python train.py --text_encoder_head_dim=32 --activation="star_relu" --qk_norm=false
Rows from block 8 of the denoiser of a small text-conditioned image flow-matching model, named by matrix and row number. Rows with one number belong to one neuron. Each number is 128 + 32 x the weight over its row's rms, rounded and kept within 0 to 255. All counts start at 0. After the name is the row's rms in percent of the matrix's.
After each neuron's rows are labels from the 100 images, of 14976 (inputs lightly noised), where the neuron reaches its highest value: "responds to" is what is common among them; "peak at" is the part of the image that holds the peak. Only what is clearly more common there than usual is listed. The data: photos of plants, animals and fungi (iNaturalist).
# fc1: MLP up (model.blocks.8.mlp.fc1.weight, 768x128), inputs 0-127
# fc2: MLP down (model.blocks.8.mlp.fc2.weight, 128x768, transposed), outputs 0-127

fc1.275 107 [ 94 125 181 128 140 101 179 102 158  93 110 157 112  97 110 144 104  90  92 100 150 146 154  98 108  83  98 124 148 123 138  95 124 168 140 124 124 179 118  54  99  95 112 172 192  93 193 119 135 178  85 125 162 149 116 150 151 145 110  85 155  95  61 165 142 152 120  91 128 158 133 136 137  90 133 136 137 126  96 150 102  64 188 154 130 159 112 127 111 105  94 153 137 120 108 136 122 124 154 172 100 145  93 118 100 193 149 153  67  64 202 150 170 192  47 125 122 157 120 129 173 165 155 134 139 107 175 135]
fc2.275 109 [ 92 173 127 158 126  93 126 118  98 134 119 118 126 180  84 130 126 134 153 118 112 130 181 113 100 139 177 139 124 149 146 179 105 128 128 114 105 130 122  92 174 142  71 136 119 127 130 140 117 172 176 141 115 118  91  67 144 107 154  40 125 166 115 153 163 111 221 172 112 139 113 104 137 110 169 104 128 103 137 107 150 153 118  84 116 129 139  92  92 156 183 140 116  93  89 119  59 134 124 158 120  63 191 118 118 121 126 130 131  44 205 138 151 191 102 102 151 128 120  71  94 145  53 103 145 135 162  75]
responds to: class Aves; phylum Chordata
peak at: centre

fc1.430 094 [ 68 101 162 132 128 133 142 136 146 108 165 148 156 145  94 159 120 132 170 152  51 123 117  88 126 114 147 129 170 122 107 119 152  87 123 160 128 101 130 193 139 143 190 126  97 158 177 111 120 158 127 160 100 120 139 190 157  93 145 190 164 141 117 146 187 106 170 124 154 102 137 117 118 149 102 156 135 189 135 136 159 126 128  95  82 151  64 108  67 178 132  67 106  88 196 151 160  53 126 123 107  83  85  84  95 103 139 179  75  71 136 140 165 125 160 109 115  92 107 174 124 129 124  91 129  92 165 102]
fc2.430 098 [ 81 136 116 132 130 134 127 130 158 115  88 130 120 111 120 124 130 144 104 155 191 123  73 103 121 113 146 102 105 101 117 117 181 120 146 140 106 138 129 199 150 125 193 143 116 130 110 137 135 136  90 132 141 126 129  74  79 163 130 190 160  90 110  78 223 121 162  75 107  89  86  25  53 130 137 122 106 134 171 144 125 141 118 196  95 149 158  99 110 126 201 125  69 118 175 132 152 128 132 138 144 162 153 131 110 106 132 134 189 128 170 141 141 125 127 125 124 163 135  50 134 121 124 144 130 133 189 201]
responds to: phylum Arthropoda; class Insecta; order Lepidoptera
peak at: centre

fc1.0 090 [151 120 150 153 124 142 151 121 140 125 115 139 169 115 159 132 143 166  57  67 106  57 125 145 202 116 115 125 109  59  63 176 113 114  80 142 140  85 141 107 202  83  76 147 112 124  37 154 159 136 140  89  89 152 132  94 158 159 159 166 119  98 193 121 128  84 128 148 130 113 114 179 155 153 120  96  69 201 107 100 134 136 112 163 111 123 124 130 147 155  89 118 141 138 119 148 138 134 155 138 156 141 122 142 125  98 103 169 169 153 125  76 103 124 124  99 104  70 157 121 174 161 133  92 191 124  83 131]
fc2.0 098 [155 124 122 106 107 119 130 123 145 153 155 173 121  67 114 145  98  51 160 125 114 140  85 150  95 242 136 147 128 154 127 103  99  90 138 133 137 117 113 120  47 160 100 142 123 121 125 128 146  60  85 124 128 146 123 138 121 111 158 185  99 160 161 131 144 115 112 220  72 137 161 169 115 125 156 140 151  65 150 214 121 105 127  94 106 120 166 117 170 141 139 127 122 140  91 123 102 126 129 147 143 198 144 142 131 132 141 104 107 181 145 129 108  93 116  90 146  64 130  74 141  60  65 154 116 137  87 130]
responds to: class Insecta; phylum Arthropoda; order Lepidoptera; family: Nymphalidae
peak at: centre

fc1.756 107 [174 195 115 101 144 208 139 133 138 178 107 179 144 130 126 148 102  87 165 168 159 129 186 171  83 154 150  94  80 112 167 114 192 143 155 129 140  86 109  85 107 118 143 126 158  98  97 113 185 140 102 150 133 144  93  80 122 127 107 156 121 114  93 136 124 127 152 125 113 119 107 126 135  88 108 128 155  73  88  90  93 118 131 178 127 122 184 129 160 111 151 208 129 166 135  98 179 111 112 137 136  82 208 108 102 108 118 136 102  98 176 151  91 127 171  57 119 127 100  75 117 105  67 171 129 118  81 123]
fc2.756 102 [127 109 123  76 135 168 139 126 141  92 145  91 126 165 126  82 145 225  98 122 110 100  84 157 124 140 121 104 115 125 130 171 163 135 158 106 120 116 168  77 181  99 156 128 115 129 122 124 150  74 175 141 132 138 133 135 149 118  99 177 143  88 134 173 109 135  59 132 157  97 158 223 158 125  77 116 158 175 143 191 129 116 133  79 107 203 110 164 166 144 142 133 110 122 181 139 129 125 118  97 138 146  75 145 123 129 135 223 140  92 144 129 131 162 106  93 142 208 137 139  80 149 152  71 134 140  87 148]
responds to: class Aves; order Charadriiformes
peak at: centre

fc1.518 124 [125 104 151 172 109 155 135 143  73 128 133 127 160 160 153 104 186 136  79 196 129  52 101 106 131 173 100 119 128 108  71 109 112  99  50 102 108  94 160 128 177 142 149 128 133  74  92 142 118 112 136 163  65 117 117 137 143 158  93 172 188 113 147 110 155 131  97 154 118 119 125 212 163 161 111  77 131 137 102  99 193 113 144  98 118 134  81 137 133 149 121 143 123 124 151 144 153 165  59 118 102 137 116 157 109 198  85 166 104 116 114 114 143 110 182 168 158 120 127 105 132 109  90 132 214 172 107 160]
fc2.518 111 [154 135 135 209 110 127 140 138 169 117 160 137 133  67 160 204 122 104 166 123  67 137 137  90 141 145  84 139 138 159 127 148  99 104 189 122  91 116  86 148  39 150 170 106 107 126 143 137  99 113 149 122 133 137 123 136 123 130 131 144  96 163 127 122 156 124 111 198 169 118 179 136  91 122  96 144 152  67 155 217 123  32 105 146 119 118 179 121 111 133 148 127 152 128 154 132 130 129 136 112 148 134 150 122  96 104 132  72 152 109  78 176 120 100 133 140 110 122 114 238 104 120  90 135 159 120  62 129]
responds to: class Insecta; phylum Arthropoda; order Lepidoptera; family: Nymphalidae
peak at: centre

fc1.476 102 [170 157 122 116 135 133 142 112 127 118  97 109 128 121  84 129 180 143 142 139 113 118 139 149 147  76 196 194 152 132 134 123 152 142  61 111  78 165 120 141  72 100 144 115 138 132 125 178 151  53  85 110  50 139 132 170 107  97 101  89  96  91 146 128 178 158 103 119 136  97 128 157 106 120 171 137 116 124  94 191 101  96 110 155 183 120 143 144 120 103 138 186  81 156 140 124  91 165 110 160 147  95 106 190 191 147  81 117 118 144 145 146 190 131 130 105  99 128 110  46 198 128 139 134 127 177  87  78]
fc2.476 095 [106 136 130  94 125 129 188 149 120 132  90 181 132 169 117  89 131 133 119 107 190 109 248 175 143 129 165 106 119 103 154 148 116 127 158 112 156 115 117 106 120  94 104 125 115 122 141 115 132 135 151 133 128 117 125  58 119 165 163  74  62 138 134 163 126 120 150 155 120 164 154 154 142 130 130 125 125 193 130  60 135 179 123 125 186 129 168 125 104 120 182 120 162 126 195 114 118 122 125 117  99 118 132 129 118 120 137  79 170 170 117 141 108 207 143 170 164 141 135 229 201  70 135 154 138 139 100  88]
responds to: class Aves
peak at: centre

fc1.681 091 [161 200 135 100 112 117 185  78 157 150 138 115 119 115  59 126  90 117 100 100 165 148 134 137 137 125 146 152 189 183 123 100 124 155  99 123 108 211 104  97  79  79 103 134 131  99 126 112 159 144 154 164 110 116 107  83 156  95 104  81 110 101 110 109 144 157 116  53  86 115 111 136 148 130 133 130 167  76  89 176 123 137 150 102 166 149 146 137 134 100  75  97  95 151  97  98  97 112 153 175 159 169  86 137 145 138 140 119  94 134 180 186 117 189  94  89 111 191  47 137 178 137 133 158 137 101 147 143]
fc2.681 089 [ 49 121 115 109 133 113 133 131 122  75 112 155 120 157 103 163 123 155 154 119 142 140 188 132 105 156 174 131 142 134 123 108 106 128 125 123 158 123  97  91 132 124 110 124 138 125 142 127 149 181 168 121 122 127  67  98  50 153 120  94  96 139  81 114  83 114 198 158 144 169 109 177 200 136  92 114 161 149  85  29 126 170 143 123 145  58 112 168 145 136 125 118 144 129 124  97 111 117 111 138 120  27 186 133  64 142 128  84 131 113 160  93 131 163 121 145 142 210 127 133 192 102 128 109 139 140 122  82]
responds to: class Aves
peak at: centre

fc1.192 090 [107 150 162  97 120 131 210 146 124 146 178 137 124 135 139 149 146  95 136 117 142 154 175 152  56 117 105 100  79 170 137 128 109 160  98 138 105 148 102 129 162 120 155 169 145 130 123  72 139 180 157 108 147 145 101 127  59 143 133  92 102 103 133 149 139 139 117  52 135 140 140 184 152 165  97 163  99 153 125 192 158 112 166 106 131 145  97 114 138 105 100 144 107 182  38 158 134  80 136 129 130 135  99 103 160 158 137 197  90 141 184 117 148  69  96  73 131 162  59 175 163 134 100 116 123  60 134 139]
fc2.192 090 [101 143 126 129 123 135 173 145 169  96 125  66 108 141 154  94 117 190 120  98 123 131 131 136 128 164 123 110 126 142 123 141 150 106 171 131 129 117 120 194  97  84 168 114 132 130 132 143 102 167 120 119 148 152 150  66 150 147 145   3 139 112 123 130  92 120 123 144 111  78  43 114 127 128 115 112 136 178 123  89 129 114 123 136 174 129 165 165 133 116 242 136 107 115  32 135 119 147 128 130 137 104 148 131  67 109 154 180 128 117 157 120 129  43 140 135 117 169 123 110 153 100 101 209 128 125 157 159]
responds to: class Aves
peak at: middle left

fc1.451 115 [172 144 138  85 145 158 133 116  82 115 125 156 156 159 141  97 114 132 138 215 139  77 132 135 147 106 138 151 155 135 106  98 129 102 130 145  49  91 123 187 134  12 145 129 159  61 140 138 141  99  90 182  79 116 143  68 154 112  71 152 217 138 117 147 141  96 201 138 135 146 153 110 136 124 113 125 109 167 193 109 167 118 145 149 126 157 134  63 111 163 117 121 130 129 138 101  97 150  62 177 126 140 140 115 151 109 134 147 105 165  90 156 123 121 147 124 144 154 103 204 152 118 130 127 158 134 133 151]
fc2.451 110 [100  94 125 182 116  95 130 126 168 104 125 116 115 136  97 184 127 163 128 106 144 123 128 178 109 142 189 121 136 139 123 134 204 134 102 134  45 104 140 173 154 246 180 138 103 121 121 139 135 121 168 117 114 129  80 204 119 170 183 143 121  80 140  91  73 115 107 156 121 127 160 116 125 127 107 115  76  85 126 120 131 100 107 113 131  99  66  83 118 134 129 129 115 134 170 131 122 131 147  90 101  83 126 156 160 126 111 195 113 150  61 155 129  86 119 104  92 123 131  71  69 121 194 168 127 128 147  99]
responds to: phylum Arthropoda; class Insecta
peak at: centre

fc1.89 113 [167  91 121  93 149 129  84 156 105 121 110 148  90  86 121 122 111 159 131 148 173 136 199 129 185  89 122  84 110 152 193 154 128 173  95  48 163 142 108 191 147 186 132 106 153 111 157  77 102 170 164 128 129 153 114 130 107 190 127 151  81 135 141 106 152 111 155 131 129 108 121 125  84  94 107 135 100 156 147  87  73 120 148 123 149 119 128  42 127 170 183 165 128  78 140 128 154 123  73 123 113  92 119 120 155 137 109 132 211 168 110 155  85  94  97 110 136  63 116 131 131 156 161  85 112  85  93 118]
fc2.89 116 [100 165 128 102 155 145 113 122 133 101 117 175 131 167 138 156 130 152  80 104 113 125  70 159 134 106 132 133 129 152 104 119  97 145 198 123 142 143 105 226 116  65 153 104 134 135 104 132 165  97  81 149 130 124 165 150 180 248 137 160 154 103 175 100 154 121  79 126 124  89 232 148  94 123 100 133 116 148 149 151 125  72  94 160 119 136 179 125 154 138 140 126 143 118 102 131 118 130 130  99 125 206  85 160 160 132 126 119  66 175  86 161 114 134 132 144 173 136 122 110  92 126 185 115 133 130 158 167]
responds to: class Aves
peak at: centre

fc1.88 098 [129  81  89  78 118  79  93 138 143 157 142 146  88 100 142 107 102 136 104  82 150 163 146 188 114 128 139 112 108  98 156 139 126 166 114 130 168 154  77 130 107 118 118 130 185  63 114 139 151 154 147 103  84 135 161 183  81 140 149 198  98 162 103  95 173 110 154  90 125 130 100 141 101  42 140 147 115 135 104 111  44 142  88 117 137 135  68 156  98  80 119 129 146 122 189  80 134 125 157 107 131 140 124 180 116  84 122 160 124  98 226 132 103  65 106 125 169 177 161 137 119 112 103 148 130 136 129 166]
fc2.88 104 [129 114 125 146 139 125 132 126 124  59 150 115 139 183 195 138 113 131 153 157  99 126  85 199 100 107 154 135 140 142 117 160 104 128 148 129 143 144  75 115 109  89 148 132 129 124 120 130 134 135 118 132 120 132 171  23 168 173 120 219 118  97  91 119 144 109 108 102 133  87 128 164 126 124 143 109  62 106 201 135 130 121 144 141  86 107 141 163  95 147 133 129  95 132 109 129 140 133 107  89  93 175 111 123 160 133 114 165  89  54 197 164 117  50 137 142  62 183 132 117 161 159 167  67 133 130 102  67]
responds to: class Aves
peak at: centre