A small text-conditioned image flow-matching model, trained from scratch.
Model: 16.5M parameters, 32-pixel images, arch dit, text encoder width 320, text encoder layers 6, text encoder norm layernorm, text encoder activation quick_gelu, norm layernorm, activation star_relu, patch size [2, 2], layers 12, width 128.
Training: 8800 steps, batches of 64.
Data: trained on photos of plants, animals and fungi (iNaturalist), 7.2 epochs.
Rows from block 4 of the denoiser of a small text-conditioned image flow-matching model, named by matrix and row number. Rows with one number belong to one neuron. Each number is 128 + 32 x the weight over its row's rms, rounded and kept within 0 to 255. All counts start at 0. Numbers have three digits each.
After each neuron's rows are labels from the 100 images, of 14976 (inputs lightly noised), where the neuron reaches its highest value: "responds to" is what is common among them. Only what is clearly more common there than usual is listed. The data: photos of plants, animals and fungi (iNaturalist).
# fc1: MLP up (model.blocks.4.mlp.fc1.weight, 768x128), inputs 64-127
# fc2: MLP down (model.blocks.4.mlp.fc2.weight, 128x768, transposed), outputs 64-127

fc1.126:147114124135139066128108123138116136091088186185113139119116132119141090145093135139132102052172128104179078118179146151141108185060056156090116148188165116121136133128097079140119156151183159
fc2.126:165124079129126090162125122128112105123196161173117105114141098157225157090115115122154130152090171111107140172124135106205146147125092187147142136178142135118146151115137134139147128092141161
responds to: order Lepidoptera

fc1.46:182069117083123148067112108128160127117172175110109176140118199137106170124238143176107166096164122142110163126117154151095098173123190217152101127070128094133160169154152101117100107183064056
fc2.46:075134195132141092176094110116127138118124130082180208131072070137095102120069126119128142140082133141125128087098069101126120129138168170129123060066127081140085141092070206201145129092139155
responds to: order Passeriformes

fc1.31:087148125100124209144137161122112094146112115112127103160173102145208165119135121135157146172092134052143158118116122107129147123091101089131193125096116162113160138137172134171194167071106095
fc2.31:180133104120129114091113135116114117147122167129103141106064203061134123170069109095087124104163083127120124083131139124144104131142093092122128128071137164139090091141153122098051133107123094
responds to: phylum Chordata; class Aves; order Passeriformes

fc1.633:104103102140054183151123142181116126162154119128103112124120088116143159191107137142165146119097144174143049102127132116106142095078122160126168150157124150185109117181154159133171170150115148
fc2.633:101120094122029051106088165143159126153162085184160150117102160117117114094157121087070107094134114096154130166133158121129144078120156121131139099141119143182123164109109112141102114127149134
responds to: kingdom Plantae; phylum Tracheophyta

fc1.607:187179125130113119077129125080152098117099145096076148104140133161114152167159113114131102089095143168133135191141168115153073099136177154129161142111134144128132159160131081171168135145075128
fc2.607:119133134135088152052090080133135136094119171129170163120166126108071120105110165087166114178086122153143132103118068159114146030107124053109117131127109109100155095098082177132096136053127088
responds to: phylum Chordata; class Aves

fc1.143:101101134152182164111116126170105123105118129103147120099146162126204162096177124140155120134129105117105114170135125119042088090075107142120132109117127098136097130129128143153088059121163089
fc2.143:114116063126087097201058137133072138143163092161138158118136119120131038113088137047092138142179098209134135105151125122108086110134145101083135097113124137142066117115126065128105115120106121
responds to: order Lepidoptera

fc1.155:149116159159082093101089130137131122111117140165134163130106149188086189054174134154111145171149099143071142105142142097160170156139153116122086193127130118240075101130117206098137117087089175
fc2.155:124122101109175178135127196129142100126050136153145166127083187192078122082134117118155123065165158164128128028191158164102163139090128115173130158094140171074102083115065167119113154125131136
responds to: phylum Arthropoda; class Insecta; order Lepidoptera

fc1.304:137108141120153172149126106125137142136102110114142094153173079096130118142160119113099095165093143101103152175066102155133105149122177142120119173107181085083149121179113066122179199127091149
fc2.304:088129136134091130136053156136113130106000122124118126138084106120156137152140096087175138079088183123133135127117099096114037129113151090068147165075123191159127102117160084139117133141177159
responds to: order Lepidoptera

fc1.548:102088157132132125173152116166160115113085118167179164205117106150109193138135077162131153079139121113153119150074126107180121134131170116098106120136147087141138167118141150109134151110079140
fc2.548:123113155126128129067128110140119141116104115172117161116083211048104053095141049157103134161176136051119132128061094141152083135111188095119144101185129073142141139107149070107120109155108152
responds to: phylum Arthropoda; class Insecta

fc1.567:127099063066103122094103141110101116124164154113092149120085136187153144114143185147114177130190080145048144079164149111098146157146106153165119143139152171172137128158138200121088110109128111
fc2.567:080128127113153113132125135132111110179216177128078151148089133161129128109110205094152108130147047173111130096149183124107105155128066192024143124138122121064113140124071164229164119139129101
responds to: class Insecta; phylum Arthropoda

fc1.547:099156160149157162109120158091086117120124156089088139122171178111107099116109122149040102094102148184149125126177129085159082129143116042095141114162221131140172152099103091038161067141176176
fc2.547:146130090148093157160171124129140126109107165129150107102216123121096076121094166136136121124238125159138122135140117143145123139138151065159114236201131111117200145153155108130174128109065136
responds to: phylum Chordata; class Aves

fc1.5:146150177129144149084122135098071132102101208107116114111156135122142171130166104168120166097185099060073116117125155051175114137129186163147166172164144183115119114147134134110078136041105120
fc2.5:114132152105076122120140136118127140136085130131116121111149134135135092152084127079154146159118111047130136141160093195226100170110151140186111129178124144175129138084098182158151122210116141
responds to: order Passeriformes

fc1.431:108075137131152144160106131094110113143122086192097121151139090096177131152154098025148118162166149102123129164091119205104142135097126159201202096114117093111083113153101137148133143162098128
fc2.431:193126144131117171125140143123113134125062176154118100129061184116113140162174096128127134071171150153099118127162179034097137139128120165161066152091141157117097110089115033020139109112140091
responds to: phylum Chordata; class Aves; order Passeriformes

fc1.436:181127085073092136083111174140150151148125135147128117103141148145160148159223046160111106179083119077108150115131108190155134049133191122115110125137084055154166092063127161120082131107124069
fc2.436:165123157128148137139127152118120143099035029179174141127092065138116112159108100142081121109168122151136134080165111161068151066148176074150081077089143156119175153130076168127168123101046076
responds to: class Aves; order Passeriformes

fc1.174:130088124147081091127168107092161130120154123130070143146103143127171184182100170143162122163137138159096091062149196133126133140058109153193142098119142136169114134115089086117138140196080155
fc2.174:094108175137116158117110115142160109155140118194116099122140014143154101207117134139146126092084178131133118139161128129144198099134094100172149128128133133061200142083123134115124150072190131
responds to: order Passeriformes

fc1.357:075081122102128110149152116118117139148134198132142105142101089109104146147112165133147132136209183163076104124141096130081135113113159196191091108129093098116123157171146163108163129150080141
fc2.357:120139145150115126161091074131147119183098129169156092113182161126075114125127188162138143136095168149123141158121121158085121123122165219064137094137137200132103144170097096186054114081196164
responds to: class Insecta; phylum Arthropoda

fc1.532:087150140167136082158121108131091131120080138148093108160140154169119029145086113092119131109122121164174102159115153137149131191128107093138189114153124153136168112173166127123117132087190102
fc2.532:130147168144139183151149121124135128129158171075133073140154159126053127159133146136181149119142081165125122122146149095127206123137048138185122092120115070106163134135118133127198114106186115
responds to: order Anseriformes; family: Anatidae

fc1.203:132142139149124140124089138132082181180151104157110123118127103126126075118175123102069097141111151169120080157133119190113087079074155096112161119178119102137115086145115096152104084148137120
fc2.203:132131093128127087126178118103139124137068148193120146129108100143073051125151097124121119123118151129131138154085135124170104136158221117119052117150141091109178098111090086130129111084098129
responds to: class Aves

fc1.594:137112112112162173078111102141128129078107194147108138136130229147185110061193147179146139144097141101130141064084124101130147096140216139101137120103110158135122110119164188112057071087104095
fc2.594:147128088120139164159140149109155142069136097144094189128196035131170174080078146051150113114166063145137113109095107116112133119133154144073145101012121088142134074100097152199121135168135093
responds to: order Passeriformes

fc1.306:148100138158160131197182102115141118105126097106114092103127168132141090105188133109154207097113094103103117105084098136106136117152131150140113133083091155151117174175172211140174170129122058
fc2.306:127150121120171133206181152132160142133167097142134067126111115114131077184116060096112109147137108199120141135116164123149116109151159104144149125156130135202131111173173005126124115122099157
responds to: class Aves; order Passeriformes

fc1.536:119170197139146163123094122096162136171125051156111124130177168095103137162224123177087134124172130185095172178134148107142111110150147166149188123163186180136130128085117108100069099130115154
fc2.536:217106124137120151150135123125109141131104099167159113132109168133131112141155117179124110086104125174130145101093126087138143134118086087143101118208134066127083135119099140032111132154094122
responds to: class Aves; order Passeriformes

fc1.231:120107190184201125113109145148136112103125052089172133113131107113130139161187124099092146141108067143137096078124132102123139124124110156124180094148177138218184135147128114098144110145091134
fc2.231:156135185138150136151110101145129119128132083119127167115019130145100125103199062146113133036164176135146144155166114144170160176116101100110125144157104139165109151107116120087157132192078151
responds to: phylum Tracheophyta; kingdom Plantae; class Magnoliopsida

fc1.12:141071102095117068185125083149137117082152167119143130155140195129108088118141169087178155124130111122137139106116182154042147166118119161180118112153136063133111148132174138181203192185092062
fc2.12:089132115103159164186199181121154141127177125113132084131175018128148099165136138125182135144118122091124133192169123101142103094130139114134109156111137149159195134144159117146134145028095104
responds to: class Aves; order Passeriformes

fc1.107:141144115127151104089123187158163105095102101134192138125107118150086154049139130175119162168173140125153125106123080124117146157141093107147134102190130080083164151067138171088189108142093112
fc2.107:120136105118113170141124115120132116109093086122163115128123119149069203101144103071150150074161122174109103112127108210103188111120149113104122079131121202135195109045113166152106132106154180
responds to: class Insecta; phylum Arthropoda

fc1.740:083163154101118110067171106141092104150217111178194096129197097151077143143134092112149120094148132182176112139082113133105128114162151133123126171142081234104137099170127097149071100103155153
fc2.740:158127146136118174111117124119106121110089130050126145103074092092080115174074127133128122144124104125135118109096101064123119069123100125170107133127106121175094130163103088120122138148120115
responds to: phylum Arthropoda; class Insecta

fc1.261:144145112143108123121113141155091145147098167105095150107175111138127175142165141107128101189114120132076110157137087122129081101099139094093110119053122118132091137149138129142102089099144096
fc2.261:102118109126139075077037105118125131104101091143123188109054143154132104130120171108084119166063160082136127164089111144118067094128162069151093110115132073110106141153117106119140152158094101
responds to: order Lepidoptera

fc1.257:152141072116139114141168128115115115145178123132140065144154156102155099159146116114144137126118096105131124091089170127157158123160174145181166175150133191074122126070132115155123157126074114
fc2.257:130128061119126099184159144127139111102150142122156154137059070170156082088209174120196110100165143163108118153130081044163130177169137097133103212143165134057144137106138133087101131096110103
responds to: class Insecta; phylum Arthropoda

fc1.293:085097171185116155087113162135113156193122112133174136153147111087101160160146171160098097189138131151137065079134162109131106166155116101179168146128143094098145117053112162169160110117126136
fc2.293:152125165103100163130137099122097119109096178151160150112124176103119130156175121149113139102185159159116122107198175095097103151124130063181065121085125222158128124063188110089139126075089106
responds to: order Lepidoptera

fc1.730:086160173098079191086137163120130098165155132118155098111125108208092149108129091109063116115182117161153133147099145096122188183144141162144160163151155043100155139108128123118145146127080150
fc2.730:195101099140092132085124058140197121098144103171099086132095161084127124155100128151115116143174149080120116103112116026105071081150195094102050052169145066107142160141140110111116128127126139
responds to: order Lepidoptera

fc1.458:125156134106127064111109160180120129162122128174180096145144141118140154125100130181201157129174108094101145193171143089107123122112089130108128202227128139102136125112153117133157148150169151
fc2.458:162132131139146115091148109135093140161204113113105118134155130108141143127117160175130123138168102140144124210140185087160151151116171166118135116158123138144136110110140114071142114128051121
responds to: phylum Arthropoda; class Insecta; order Lepidoptera

fc1.187:086077125100110130141150140122068149166108113117113090156145139137151128145088148089196136085091150090112151124136135120134160168075071053145156142137083117125157107139146159157146158190218121
fc2.187:176137132115159161116166106126139136136172103108159134129156152100109110165161136208093130125106088188129136121135144088162127146128035078145135109107128111136096176140112142119101128123060115
responds to: phylum Chordata; class Aves

fc1.36:074131185168201146140095130142149143079142133168096127113093116126210130082079145129220143197129105176078133170151131147170102103176176154104111097096145170114145125154143127124073115118095128
fc2.36:138135134119027123093109142142183140115121070175127200116116152093144113122089173072122098094183028146118119104133151113122134128118087127066171112026119123132123121113090096047126130183185104
responds to: order Passeriformes

fc1.698:103119104099137130154172145084106151120101111099138131135137121135189150120062099092101132150127059123141132114120060176117164134166049034144133107168043114119190101168166129138178171155159126
fc2.698:200128126145070087074128091120136133129176130080121144123157119172103070135157122064144123121136109151128128132129071056122108135152054062145127160112119130122144110142002175100106121090098148
responds to: phylum Chordata; class Aves

fc1.305:145141119107105201135100136100086139143125129136065101102123093132146107127153119116091127137140130116122111142143125075124096184058097139139190129193165159132187152111162113135109114114197108
fc2.305:137121134144105143186149128144192138133210148098144141137128199122132150152045162147136118114069093147138137154142176042135187159118004147147153151158139160129144144173172156068133122122077131
responds to: class Aves

fc1.690:109136128145101181055112135143120138130124177089123121139133085090134214149144194099167125181061131127128112113185166104171137146114155085123177182154158044114094134147112129189106128126131191
fc2.690:144114106119169166188102129139089125128109069080156112117117076094165088143140088110090142096138174128118116037142180109184108067118137046112087124149116179160069067099139127110092146169080102
responds to: class Aves

fc1.74:104150129126072093118157085127129106096147152085200140114116090160167194066171145112095116218086126155133148117150124145137148125086112116107111179107154124142129131140099162124142135168093161
fc2.74:129131117133147106120097156131136116127151093117088088131141110130087125097056102127206121015128169117114125083134142142151097122144119097062211128082120150129106134179034173178121108146079209
responds to: phylum Tracheophyta; kingdom Plantae; class Magnoliopsida